{"dataset": "photos of plants, animals and fungi (iNaturalist)", "tokenizer": "word", "decoder_norm_position": "pre", "decoder_mlp_ratio": 4, "decoder_fused_qkv": true, "decoder_inner_norm": false, "decoder_drop_path": 0.15, "learning_rate": 0.0018, "lr_schedule": "wsd", "warmup_steps": 830}
Rows from block 2 of the text decoder of a small image captioner, named by matrix and row number. Rows with one number belong to one neuron. Each number is 200 + 30 x the weight over its row's rms, rounded and kept within 0 to 999. All counts start at 0.
Before each neuron's rows are labels from the 100 texts, of 14976, where the neuron reaches its highest value: "fires on" is the input token at the peak. Only what is clearly more common there than usual is listed. The data: photos of plants, animals and fungi (iNaturalist). In brackets: how many of the 100, against the usual share in percent.
# fc1: MLP up (decoder.blocks.2.mlp.fc1.weight, 1280x320), inputs 0-159
# fc2: MLP down (decoder.blocks.2.mlp.fc2.weight, 320x1280, transposed), outputs 0-159

fires on: "common" (9 vs 0.5)
fc1.709,186,166,222,246,158,160,196,223,210,188,245,193,247,159,212,205,194,155,153,218,210,209,189,162,201,190,257,201,226,230,181,251,228,173,181,184,199,231,222,192,211,124,171,231,202,185,168,154,249,315,206,235,212,205,179,203,205,182,198,187,244,200,186,240,228,207,228,175,157,182,242,181,160,189,176,140,183,200,210,208,190,260,194,200,222,181,195,175,181,194,251,198,233,128,230,199,155,228,157,247,162,170,206,206,164,244,194,169,245,203,198,197,170,264,233,152,236,220,249,239,157,182,198,190,164,193,244,202,162,215,192,211,162,198,219,181,190,207,167,195,103,190,144,202,182,204,200,214,213,189,174,194,180,260,210,163,199,220,218,192
fc2.709,205,179,239,203,196,256,248,232,173,206,186,214,146,164,201,208,172,231,176,256,168,170,151,256,212,220,240,180,196,202,189,139,217,222,193,206,221,196,171,174,242,207,199,235,257,201,189,229,177,217,188,187,200,151,214,194,175,218,212,221,233,192,202,183,191,163,192,222,197,237,179,190,209,255,237,207,244,201,207,203,247,161,183,190,211,292,175,237,155,158,192,231,156,173,216,223,174,198,214,186,240,201,215,235,175,186,191,256,126,166,226,211,212,191,151,172,218,183,132,189,258,168,205,202,242,216,177,160,179,168,213,192,174,227,215,130,187,191,177,165,195,168,204,166,196,194,159,153,183,216,139,217,177,173,259,201,178,202,203,197

fires on: "common" (24 vs 0.5)
fc1.677,231,179,232,228,177,220,233,158,222,146,235,201,244,206,150,210,222,174,165,207,206,163,194,208,180,208,184,228,192,242,180,207,223,167,178,172,215,169,188,230,219,192,181,200,165,199,171,150,241,274,226,141,182,182,210,230,162,230,170,237,214,209,165,216,212,218,183,198,143,215,226,153,130,207,178,215,170,217,211,204,190,254,211,222,197,223,190,163,164,205,244,211,230,150,252,195,219,246,175,216,172,189,188,256,176,221,183,176,257,235,225,213,219,195,210,167,219,206,175,196,214,185,214,166,191,213,184,212,165,230,146,230,216,220,240,231,186,251,228,184,201,200,245,229,182,175,171,204,198,174,172,180,185,189,135,193,187,172,192,163
fc2.677,178,143,185,210,204,219,245,227,227,234,230,233,153,209,204,250,158,241,237,264,140,150,157,195,191,198,147,198,171,253,211,206,196,191,252,209,204,239,164,159,208,235,125,186,208,204,165,184,158,201,226,186,188,161,214,171,157,228,193,205,203,243,186,213,154,216,200,231,194,181,212,200,198,251,196,219,200,235,192,163,202,244,184,235,241,206,162,217,257,124,248,194,184,108,219,250,234,186,165,205,200,187,203,174,206,200,167,222,198,178,229,236,178,170,206,189,172,218,206,209,216,220,198,252,212,232,235,170,197,218,184,192,247,259,220,220,192,180,174,128,162,132,240,202,233,190,186,224,212,158,178,216,163,209,181,246,239,234,168,173

fires on: "(" (62 vs 5.5); "sylvestris" (16 vs 0); "albicilla" (11 vs 0)
fc1.444,150,201,178,184,182,244,221,194,226,206,181,187,200,192,238,256,203,193,205,203,231,196,212,196,192,156,234,182,227,206,182,178,192,235,190,216,175,176,198,179,230,194,213,161,162,194,136,244,199,147,174,149,225,240,161,244,207,217,184,179,141,238,176,154,204,185,209,201,195,188,214,195,177,233,100,207,149,238,213,191,224,191,198,240,177,198,207,227,208,221,267,230,210,265,238,198,205,221,236,187,197,198,186,193,185,220,177,253,219,200,213,221,172,201,181,212,208,205,201,190,209,245,174,128,157,205,208,165,137,201,198,227,163,232,198,167,224,175,179,180,174,206,201,171,161,188,243,212,226,222,200,167,249,193,189,164,216,195,183,206
fc2.444,213,165,242,250,211,132,194,192,176,164,215,153,230,227,165,188,189,243,240,184,153,242,169,191,213,224,216,222,195,158,181,220,249,205,157,224,243,173,227,186,205,167,216,185,246,246,234,256,240,203,190,244,218,204,276,192,167,150,193,258,168,185,194,192,230,210,230,208,183,185,175,224,204,186,271,197,179,218,186,205,206,235,188,146,191,192,169,180,202,192,247,172,191,163,210,187,166,142,177,228,106,257,210,214,192,152,246,204,214,168,198,157,178,233,217,211,188,236,225,190,171,140,208,162,201,163,141,211,273,235,223,192,254,153,224,215,229,174,199,192,216,212,235,217,199,193,177,199,148,197,185,168,216,199,163,217,182,184,190,217

fires on: "family" (82 vs 5.8); "order" (18 vs 5.7)
fc1.89,181,196,190,202,145,211,188,215,172,161,182,251,192,191,229,160,173,242,183,204,154,277,193,210,245,169,218,185,244,196,238,191,186,245,230,256,249,202,193,241,226,182,225,197,195,173,213,190,176,237,136,187,204,229,229,253,219,266,135,247,178,166,258,186,245,216,201,194,189,245,180,162,201,212,174,187,231,195,224,161,185,194,212,184,229,186,243,198,152,189,247,180,222,216,166,224,171,188,163,173,197,191,228,175,199,153,224,209,226,207,220,228,196,252,187,205,207,202,186,208,187,194,189,225,220,186,162,226,189,160,183,223,192,219,138,186,176,228,184,165,198,181,223,220,267,169,242,248,224,190,247,240,217,223,154,186,159,208,222,213
fc2.89,197,205,230,215,220,226,234,210,164,175,197,169,182,205,178,199,170,214,201,182,223,177,117,215,250,180,239,197,184,207,154,208,197,248,170,220,217,206,206,199,128,175,236,223,196,242,198,175,195,192,184,158,194,233,238,144,149,206,173,243,170,207,235,182,179,188,249,208,202,183,191,184,217,223,193,189,135,183,223,165,214,237,200,181,260,209,167,197,223,196,217,145,182,167,130,186,197,217,154,203,165,197,191,240,187,178,237,164,182,236,188,189,254,199,155,207,202,266,173,234,185,179,172,211,235,180,205,208,231,174,264,237,180,171,228,236,214,198,183,183,209,215,219,229,185,228,156,203,190,217,268,227,190,175,169,160,165,157,197,217

fires on: "common" (15 vs 0.5)
fc1.169,127,246,213,147,180,199,215,235,196,171,149,163,252,106,235,288,222,249,171,196,195,236,194,148,197,180,201,233,227,239,249,227,228,194,139,173,157,160,159,225,159,259,228,115,218,225,178,206,199,233,196,226,207,208,149,248,249,266,206,186,188,211,220,215,188,134,216,246,198,220,205,193,167,167,230,220,136,212,198,152,200,174,215,241,172,204,178,212,167,223,176,237,202,225,157,184,166,239,222,169,179,224,192,151,207,212,224,190,234,216,224,239,187,228,130,223,183,184,222,195,199,187,186,203,222,189,224,178,222,190,188,245,196,212,162,173,180,193,165,229,183,143,192,204,258,194,199,198,206,188,150,218,216,212,210,214,213,231,237,231
fc2.169,177,207,198,221,201,255,225,174,172,225,214,124,191,217,194,221,200,260,236,159,178,144,175,228,179,277,200,235,190,105,213,148,275,220,213,166,220,210,178,190,210,191,157,238,257,191,215,193,178,232,194,167,182,197,216,273,177,189,239,189,216,212,156,236,180,224,218,238,193,135,224,185,210,239,224,292,235,222,203,187,206,163,185,196,218,218,198,275,213,224,188,179,211,201,207,155,216,141,204,228,204,216,163,251,183,145,182,216,171,182,216,198,225,175,169,208,214,200,149,233,227,207,171,155,240,163,189,176,229,233,229,251,144,182,224,185,195,206,230,123,227,223,183,157,227,222,149,185,206,250,170,202,149,202,129,216,229,164,160,174

fires on: "family" (70 vs 5.8); "(" (30 vs 5.5)
fc1.541,218,215,202,246,193,158,238,162,198,180,183,260,229,209,152,201,207,272,173,248,180,174,192,199,233,160,214,211,195,181,162,218,219,191,222,178,215,157,197,152,161,258,147,188,227,218,225,223,165,214,180,193,210,168,224,216,230,239,172,232,230,200,178,172,214,196,186,184,216,203,181,169,213,185,245,227,202,213,217,183,222,239,171,217,162,243,183,217,163,148,238,193,226,213,220,201,180,215,235,247,198,216,223,183,182,209,188,170,172,247,240,240,150,207,179,178,213,169,219,158,248,174,186,199,175,204,179,217,199,174,213,229,198,181,143,204,240,269,194,229,203,177,183,208,262,180,175,213,236,169,189,254,186,213,104,211,173,198,188,224
fc2.541,241,225,210,188,209,171,190,245,219,156,214,194,152,182,206,188,206,188,189,168,251,176,191,187,220,219,238,175,192,188,240,208,158,216,224,211,171,264,166,186,218,256,214,202,167,199,210,180,178,204,224,222,182,179,211,124,219,211,151,197,221,202,162,206,175,202,242,166,178,202,193,119,176,203,165,162,245,240,255,252,194,218,161,156,249,186,175,126,185,170,168,202,256,162,165,177,215,231,266,182,239,209,116,142,212,250,249,192,192,195,223,201,174,218,192,201,204,171,212,187,239,165,230,245,185,211,213,186,226,235,192,209,178,177,206,184,239,212,254,211,199,205,179,136,164,158,218,247,158,104,171,203,197,138,195,174,188,161,253,215

fires on: "(" (52 vs 5.5); "marsh" (40 vs 0); "sciurus" (8 vs 0)
fc1.679,210,186,159,141,151,191,200,227,181,169,176,176,138,192,196,246,256,156,187,191,117,250,200,200,250,223,174,219,210,221,184,201,190,140,214,160,196,171,232,213,215,176,218,254,161,216,189,252,177,213,160,188,181,188,157,260,198,183,211,204,168,220,216,131,204,183,229,240,231,192,229,174,214,230,195,168,227,239,182,178,171,207,248,228,208,184,231,235,207,215,195,124,244,227,220,159,209,217,182,230,177,213,134,214,202,228,208,224,176,163,195,237,235,225,205,164,175,212,201,202,210,234,135,157,184,219,230,230,187,207,191,228,226,222,148,218,204,206,194,204,206,201,182,201,187,159,148,199,251,166,229,211,164,197,194,175,203,220,249,152
fc2.679,174,238,176,170,173,196,185,191,212,186,171,190,237,172,200,266,237,207,132,119,175,170,189,139,223,196,194,184,204,216,186,217,260,153,163,229,180,199,203,212,194,154,212,161,216,157,266,198,192,205,186,117,136,183,159,140,217,246,199,231,185,184,213,176,239,196,215,236,208,221,190,211,203,197,182,248,166,175,221,224,241,226,215,228,208,216,214,228,190,251,196,246,179,231,194,248,217,211,206,165,210,192,196,229,242,200,216,180,194,222,134,232,220,189,262,196,159,227,169,228,207,162,221,159,203,181,204,219,201,186,177,225,261,245,213,193,222,205,184,184,211,166,168,193,151,194,219,226,239,202,178,207,143,176,214,120,164,222,216,196

fires on: "(" (57 vs 5.5)
fc1.629,203,186,182,240,166,173,203,209,204,181,210,251,162,169,204,116,284,186,167,243,192,205,223,210,235,142,222,222,265,216,221,214,210,202,192,204,166,158,208,221,166,173,182,261,187,144,186,131,149,203,242,147,203,223,224,220,194,194,170,221,209,217,245,229,189,187,194,173,151,134,205,160,209,179,226,240,203,251,163,218,188,161,186,206,211,221,193,149,216,191,192,178,198,203,174,139,186,231,168,188,223,95,164,190,232,218,193,215,249,243,193,228,146,216,197,197,210,231,175,175,160,216,220,204,224,217,230,243,199,198,238,252,212,213,192,244,206,178,212,176,214,197,180,171,213,243,273,215,188,204,117,190,193,220,163,168,184,211,188,178
fc2.629,160,195,233,218,246,170,236,227,143,197,212,201,221,172,229,169,222,244,182,207,194,212,195,183,220,193,195,186,247,151,181,189,226,225,179,141,210,223,234,208,143,205,198,220,223,212,255,261,195,159,170,181,186,219,196,170,183,201,186,221,163,190,186,221,207,147,162,172,204,163,222,209,267,227,207,233,181,190,272,234,173,224,181,186,181,237,185,191,219,216,196,177,163,238,176,297,202,188,219,194,218,193,198,243,157,220,211,222,188,195,158,182,248,188,176,208,158,218,149,166,235,197,205,172,210,202,189,195,144,191,168,201,222,159,235,212,189,202,170,193,239,269,151,164,208,187,127,209,245,207,237,214,201,169,188,167,250,165,148,158

fires on: "family" (96 vs 5.8)
fc1.663,138,185,185,230,181,178,135,225,198,164,213,236,195,181,196,158,191,248,230,161,184,216,213,138,183,176,178,227,162,215,206,162,146,215,147,200,189,162,181,193,219,176,205,154,184,226,170,189,211,226,205,204,276,228,199,240,174,170,182,188,205,132,193,236,154,225,252,191,194,202,213,210,190,180,212,236,184,218,197,175,207,176,197,215,222,166,215,218,192,221,218,179,206,209,173,233,234,192,149,154,161,224,191,214,253,164,213,205,228,200,231,204,194,235,185,142,207,149,203,172,246,190,159,184,158,223,183,193,197,219,255,266,156,205,216,229,170,204,209,204,183,239,174,195,206,165,185,223,245,205,175,201,171,194,224,139,181,199,228,175
fc2.663,183,197,207,171,183,180,194,189,232,157,125,228,210,159,209,215,178,140,224,197,230,202,247,209,226,205,187,191,205,198,200,196,176,200,186,251,199,187,171,195,246,160,189,168,188,197,186,199,200,185,233,180,217,191,213,205,207,205,194,232,159,179,198,187,186,199,204,245,176,180,207,199,186,274,113,263,217,232,225,234,175,205,202,188,233,123,188,216,219,175,185,195,224,174,213,127,215,194,223,235,153,233,129,218,225,193,196,183,227,177,176,155,190,175,204,184,212,202,271,208,234,203,206,209,211,199,173,175,198,247,224,257,163,159,180,179,162,197,188,225,174,233,206,167,188,209,211,198,156,248,177,199,211,207,271,181,190,181,236,178