config = dict(
    model='image captioner',
    horizontal_flip=True,
    translate=0.06,
    tokenizer='word',
    fusion='cross_attention',
    decoder_activation='gelu_tanh',
    decoder_positions='rope',
    beta1=0.9,
    beta2=0.999,
)
Rows from block 13 of the image encoder, named by matrix and row number. Each number is 128 + 24 x the weight over the matrix's rms, rounded and kept within 0 to 255. All counts start at 0.
# short1: shortcut pointwise conv (encoder.blocks.13.short.1.weight, 1024x576x1x1), inputs 117-155
short1.392 [101 135 117 127 139 113 136 131  99 117 135 152 144 102 129 140 149 113 112 132 102 103 113 154 110 120 131 116 119 118 140 122 141 145 126  95 173 106 103]
short1.393 [125 106  98  95  77 136 108 180 135 103 113 136 237 134  98 123 142 133 125 159 145 133 133 121 108 155 142 100 133 136 123  91 114 127 139 132 112 153 124]
short1.394 [182 134 120 113 107 161  99 140 146 106 106 123 101 122 164 119  92 149 119 120 142 153 129 133 137 122 130 110 171 170 160 104 143 116 117 141 141 155 124]
short1.395 [ 98 133 163 201 172 121 129 130 135 124 135  96  97  59  93 141 144 118 145 156 104 110 137  74 130 114  82 173 170 115 150 154 107 127 132 113 104 113 127]
short1.396 [143  98 141 100 177 122  98 127 110 154 112  90 136 115 183 103  66 124 128  61 112 115  89 124 101 111 138 142  93  94 125 151 106  89  88 109 125 154 114]
short1.397 [104 126 136 114 105 130 137 139 133 103 148 128 125 107 119 114 103 122 120 135 117 111  97 131 129 119 140 120 123 117 103  97 121 142 125 102 122 105 118]
short1.398 [148 127 121 106 137 117 146 114 139 121 125 140 145 133 119 141 130 147 156 134 120 140 154 132 140 136 122 136 132 139 116 131 125 132 152 146 124 132 155]
short1.399 [157 156 106 138 139 138 135 126 127 143 132 137 132 110 125 149 116 134 140 136 134 132 129 120 133 129 114 141 138 121 128 135 125 139 131 112 119 147 136]
short1.400 [135 122 119 147 145 132 139 157 111 130 125 151 160 129  98 174 118 132 113 161 125 107 148 125 132 123 108 134 100 123 104 126 155 139 122 119 128 137 125]
short1.401 [106 101  75 126 140 132  70 143  82 135  64 128 119  98 144  90 133 127  81 101 117 100 105 124 104 102 110 131 128  92 121 129 128  97  75 112 143 147 102]
short1.402 [109  92 110 141 138 128 112 139 124 112 125 111 131 113 143 122 129 124 112 120 102  93 141 122 140 118 133 105 123 108 129 127  95 102 112 110 130 112 105]
short1.403 [143 137 145 100 126 125 143 126 123 111 121 136 126 135 134 123 112 132 149 127 139 137 153 129 139 126 139 138 111 117 135 130 137 135 128 136 131 112 146]
short1.404 [185 140 116 165 127 177 110 123 103 116 146 163 140  80 100 136 109 169 144 177 144 149 151 151 102 132 134 156 186 125 160 145 170 153 141  93 163 129 112]
short1.405 [146 101  99 149 127 167 112 136 131 105 155 145 140 110 150 150 170 131  96 119 147 133  80 115  91 142 120 162 134 124 122 130 153 124 123 141 118 146 124]
short1.406 [137 131  65 130 159 148 165 144 129 139 156  96 137 141 236 109 127 155 118 107 138 161  96 104 156 148 150 157 125 154 110 148  62 129 138 112 154 163 138]
short1.407 [118 119 125 120 120 161 129 103 165 136 111 128 126  98 147 107 119 160 102 140 158 135  95 121 104  96 149 130 109  98  68 171 126 126 113  85 130 152 121]
short1.408 [150 154 136 127 167 159 100  90 141 102 117 151 104  98 112 147 147 149 105 151 147 121 143 130 114 108 187 171 139 121 139 135 169 126 125 134 124 133 119]
short1.409 [121 138 123 148 138 130 110  97 122 147 148 164 121 111  75 146 129 137 144 155 142 160 151 138 139 122 114 166 147 139 128 177 163 129 161 119 148 105 127]
short1.410 [111 106  84 140 146 172 108 115  88 105 104 148 129  89 163 118 164  78  90 161  99  81 132 149 108 115 140 135 145 104 161 108 132 154 133  91 126 159 107]
short1.411 [114 120 140 159 135 139 128 102 102 153 140 136  92 108 160 147 152 134 158 149 140 132 121 125 135 176 130 151 157 124 139 155 154 141 135 116 119 136 149]
short1.412 [117 124 147 178 156 147 132 157 121 142 160 121 112  98 144 108 118 140 160 180 151 140 114 110 154 156 155 155 202 155 135 141 124 146 146 116 107 137 153]
short1.413 [113 125 174 149 103 112 125 169  97 100 117 134 163 121  78 139 117 132 134 131 145 102 139 119 169 105 137  94 113  85  50 134 132 137 105  96 100 120 121]
short1.414 [103 147  72 123 151 148 144  87 123 146 215 146  96 111  95 128 135 134 104 154  81 106 105 128 138 100 119 160 158 113 123 158 121 182 167 147 119 103 136]
short1.415 [110 136  81 109 119  67 146 125 143 151 145 168 142 188 122 112  91 125 142 139 105 124 178 123 102 122 148 128 157 148 126 138 115 158 140 128  99 100 120]
short1.416 [144  81 115 115 156 134 134 129 134 110 102  90 116  99 193 115 145 183 147 102 129 122 108  81  76  98 188 112 163  79 131 152 141  89  82  86  93 115  93]
short1.417 [132 121 113 136 160 169  95 123 122 109 113 179 152 134 110 164 147  96 117 131 138 106 176 141 113 138 189 170 115 114 150 135 175 119 117 117 151 160 134]
short1.418 [145 137 160 142 127 148 122 145 122 110 134 145 129 102 155 118 135 121 115 136 151 129 129 128 141 137 125 140 122 145 128 127 121 128 108 123 132 161 144]
short1.419 [115 145 128 205 131 130 138 130 125 122 121 106 103  99 131 128 132 147 136 159 119 133 131 106 120 159 133 148 140 116 140 125 102 114 132 118 123 103 138]
short1.420 [ 91 155 165 194 156  97 133 147 111 123 154 139 131 161  74 161 159  76 115 141 133 103 180 117 121 166  87 157 102 152 161  91 107 127 137 142 107 122 145]
short1.421 [133 147 120 119 146 108 167 132  89 121  97 157 140 115 125 144 135 105 128 161 130 115 125 147 153 133 143 153  91 126 125 146 105 144 154 123 136 110 146]
short1.422 [106  99 190 134  86 127 138 133 132  89 208  95 117  82  76 155 134 111 102 121 169 118  61 136 118 138  80 105 158  83  94 114 128 139 100 112 134 111  92]
short1.423 [129 149 131 159 120 111 106 146 118 106 160 128 134 166 125 104 168 104 109 140 180 121 192 122 169 162 190 137 134 131 125 119 121 137 102 143 127 134 137]
short1.424 [116 121 129 128 116 127 122 120 136 124 129 110 113 133 122 127 122 125 128 118 116 121 131 118 139 125 122 122 136 109 133 129 117 120 115 127 134 129 115]
short1.425 [160 131 178 142 137 108 159 125 153 142 111 113 117 111 102 138 154 128 182 152 133 109 119 139 120 130 105 132  97  90 128 197 163 117 138 112 112 152 117]
short1.426 [170 127 133 148 145 167 116 149 127 117 108 168 104 131 139 140 148 143 128 141 140 136 139 135 125 127 148 156 120 154 148 108 171 116 125 131 133 138 131]
short1.427 [147  81 130 140 109 171 171 122 129 109 145 153  86 136 109 148 114 147 117 153 139 141 153 169 160  74  89 127 159 128 133 123 172 120 134  97 157 128 147]
short1.428 [148 149 178 103 118  44 136  99 113  82 176 138 117  79  51 124 174  52 128 178 121 113 131 146 134 164  94  95 101 128 163 124 114 181 139 129 139  75 121]
short1.429 [159 146 115 167 141 151  67 190  97 135 148 106 124  96 126 104  95 145 170 129 111 103 191 142 114 124 201 133 181 110 120 176 118 145  90 141 130 141 108]
short1.430 [104 109 147 139  93 130 121 124 134 132 169 135 108 135  77 130 128  89 122 137 132 131 111 134 110 142 129 103 180 136 114 142 132 113 124 144 136 123 112]
short1.431 [126 134 127 138  84 126 124 152 138 158 110  83 142 145 109  85 124 129 144 115 153  93 126  91 112 121 130 109 121  76  55 168  92 169 100  93 102 157 107]
short1.432 [175  96  69 127 120 172  97 113  97 114 144 197 104 161 118 140 142 147 121 144 135 114 180 174  99 112 117 115 137 127 127 100 175 146 138  99 153 113 123]
short1.433 [146 141 105 140 107 102 132 156 135 134 163 124 153 149 112 124 127 165 142 175 122 130 163 115 130 154 156 125 143 134 131 126 123 179 160 124 104 111 149]
short1.434 [132 139  93  75  97 123  83  89 167 100 136 132  91 110 130 112 145 116 121 121 112  92 141 136 136 121 145 124 108 115 129 125 116 114 101 138 145  91 122]
short1.435 [ 88 132  63 123 116 173  98  73 135 126 171 177 116 160 121 193 135 127 129 135 145 148 190 137 140 150 169 148 183 126 144 147 206 143 135 118 132 118 122]
short1.436 [ 62 132 118 154 151 141 106 125 126 105 180 128  83  89 116 159 179  82  88  88 115 103  53 126  85 141 139 142 185  98 137 104 136 122 111 106 143 122 127]
short1.437 [ 70 106 113  81 119 110 168 104 120 154 147 134 110 125 140 119 133  99 154 129 133 137 180 125 180 161 151 143 156 176 106 122 150 151 167 174 119 132 178]
short1.438 [159 126 158 130 118 102 121 121 187 148 180 104 112 153  51 111 110 112 135 158 114 117 134 101 138 180 113 130 126 139 148 138 103 148 143 142 106  89 144]
short1.439 [120 148 102 145 130 124 149 115 130 143 156 136 141  72 146 126 108 100 167 167  89 131 105 132 119 154 112 133 130 116 140 185 100 155 146 110 134 140 159]
short1.440 [161 127 109 169 153 148 120 172 107 142 121 152 151 122 144 161 137 120 134 135 130 132 135 140 118 146 146 157 114 126 135 137 162 127 125 104 130 145 123]
short1.441 [121 102 104 110 112 182 108 191 143 108 144 119 179  85 165 111 129 112  92 143  94 109  86 131 137 118 122 122 169 137 121  92 127 165 117 143 144 158 117]
short1.442 [124 115 143 160 132 133 129 107 109 117 129 134 105 114 165 147 158 120 157 139 130 103 110 116 119 186 160 143 128 129 143 124 141 140 118 124  92 124 147]
short1.443 [141 137 123 125 121 153 160 144 121 139 136 105 104 110 160 119 119 116 120 142 146 145 116 132 130 127 114 131 140 129  79 173 119 157 154  84 110 213 137]
short1.444 [113 114 131 111  96 119 159 187 123  93 204 149 179  95  93 131 160  64  78 183 140 120 141 125 140 136 157 149 111 142  95  87 127 171 134 129 124 130 150]
short1.445 [121 126 127 125 123 121 134 124 119 129 175 106 104 140 127 106 136 121 134 105 129 122 111 105 132 119 125 108 139 122 124  99 115 130 117 132 121 128 117]
short1.446 [123 147 104 126 106 119 147 125  95 171 154 134 144 130 115 142  87 123 191 143 130 190 167 117 131 143 124 141 145 130 115 181 114 157 173 115  97 114 134]
short1.447 [100 116 159 145 134 140 123 133 111 144 156 143 144  82 162 136 115 114 104 155 124 147 126 131 157 140 120 144 125 149 125 173 115 144 125 112 125 147 129]
short1.448 [119 131 112 118  97 133 102 126 143 105 136 134 107 178 141 156 132 134 137 125 132 112 140 132 127 140 130 119 159 134 135  96 136 121 104 128 129 128 116]
short1.449 [105 128 146 104 144  88 156 103 153 132 140 109 116  93 170 112 116 107 118 151  86 148 130 104 118 135 112 122 124 123 146 169  96 132 151 112  94 132 159]
short1.450 [129 132 128 114 141 146 132 124 123 132 119 172 134 131 136 137 130 127 117 127 139 123 122 134 136 146 109 150 120 136 153 120 136 123 119 121 134 147 150]
short1.451 [121 124 123 129 127 133 121 126 127 125 139 123 121 132 143 126 119 121 125 114 118 127 128 128 130 115 120 120 125 123 131 128 117 132 121 119 128 131 126]
short1.452 [159 104 132 101 146 163 192 138 131 145 168 126 131 125 146 137 144 128  75 126 154 149 105 133 182 118 103 125 121 151 102 113  96 125 167 119 122 181 164]
short1.453 [194  95 145  78 168  79 137 130 114 136 129 125  97 108 123  98 119 145 165 100 116 121 125 122  81  82 127  95 136 123 109 156 111 104 125  94 118 114 123]
short1.454 [142 112 128 106 104 152 147 107 124 134 140 150 146  98 167 155  98 115 119 147 129 163  86 132 174 135 109 132 134 135 120 175 132 129 130 116 116 146 128]
short1.455 [136 121 123 117 145 148 126 149 114 109 106 149 137 139 140 124 135 128 120 107 126 129 132 143 137 128 126 135 103 145 130  98 128 122 119 138 129 131 134]
short1.456 [ 94 125 160 139 122 114 115 106 137 122 166 127 123 135 100 147 135 105 143 120 139 118 100 122 134 140 116 120 128 116 154 114 135 119 112 118 128 100 105]
short1.457 [144 124 118 114 145 124 136  96 104 138 132 133 140 105 153  99  69 116 120 135 117 187 139 116 160  87 128 124 147 162 101 159  94 135 159 145 112 128 157]
short1.458 [ 84 116 167 115  99 101 179 128 152 151 138 140 149 134 139 139 123 125 171 135 128 150 133 129 149 146 116 139 126 150 123 175 159 152 137 135 105 116 148]
short1.459 [125 155 115 121 128 168  83  79 153 136 126 140  88 130 103 128 163 117 134 124 137 138 137 118 132 120 152 149 117 124 151 147 169 108 112 159 128 187 130]
short1.460 [113 147 137 156 145 127 107 149 109 126 155 129 122 116  95 115 139  70  97 131 139 133 130 120 117 141 139 136 149 142 148 145 129 152 148 140 100 144 137]
short1.461 [112 114  99  97 139  82 140 126 112 131  55 138 130 166 141  91  82 153 130  85 111 126 127 132 111 127  96 125 115 115 136 129 107  82 105 116 150  97 129]
short1.462 [141 130 145 124 141 128 133 119 121 129 120 164 134 137 123 127 133 119 154 135 135 127 109 137 146 129 141 148 130 157 133 121 146 129 135 138 150 128 147]
short1.463 [ 86 163 136 149 134 100 153 100 166 135 143 150 101 131  97 120 155 114  88 119 110  99 126 140 135 188  52 184  91 114 201  90 107 114 133 125 135 118 153]
short1.464 [ 99 124 114 125 130 121 135 108 148 128 126 104 144 141 135 111 118 110 118 129 109 116 162 117 147 111 108 115  90 127 111 115 116 113 134 141 112 144 129]
short1.465 [101  49 119 138 113 162 116 114 128 104 144 149  86 134 151 135 120  96  98  94 113 114 126 149 101 119 124 119 130 124 157 110 136 123 103 128 131 142 110]
short1.466 [180 160  81 146 193 129 165 112 141 159 172 111 129 104 142  79 163 161 128 103 123 145  77 137  60 132  50 149 135 102 115 169  78 178 134 127 162 148 129]
short1.467 [125 149 114 181 164 137 140 114 104 142 155 137 109 104 127 121 102 131 150 160 120 157  73 132 141 159 119 153 204 147 153 146 112 148 166 118 117 110 132]
short1.468 [ 99 128  57 112 142 123 142 110  99 161  53 101 119 156 179 102  90 126 111  87 112 108 119 101 122 130 133 110  96 106 105 125  82  80 113 122 129 148 114]
short1.469 [123 142 136 120 139 106 120 124 126 148 139 128 142 123 132 127 131 132 128 116 133 125 143 131 124 141 140 131 118 147 127 139 124 135 138 131 114 131 150]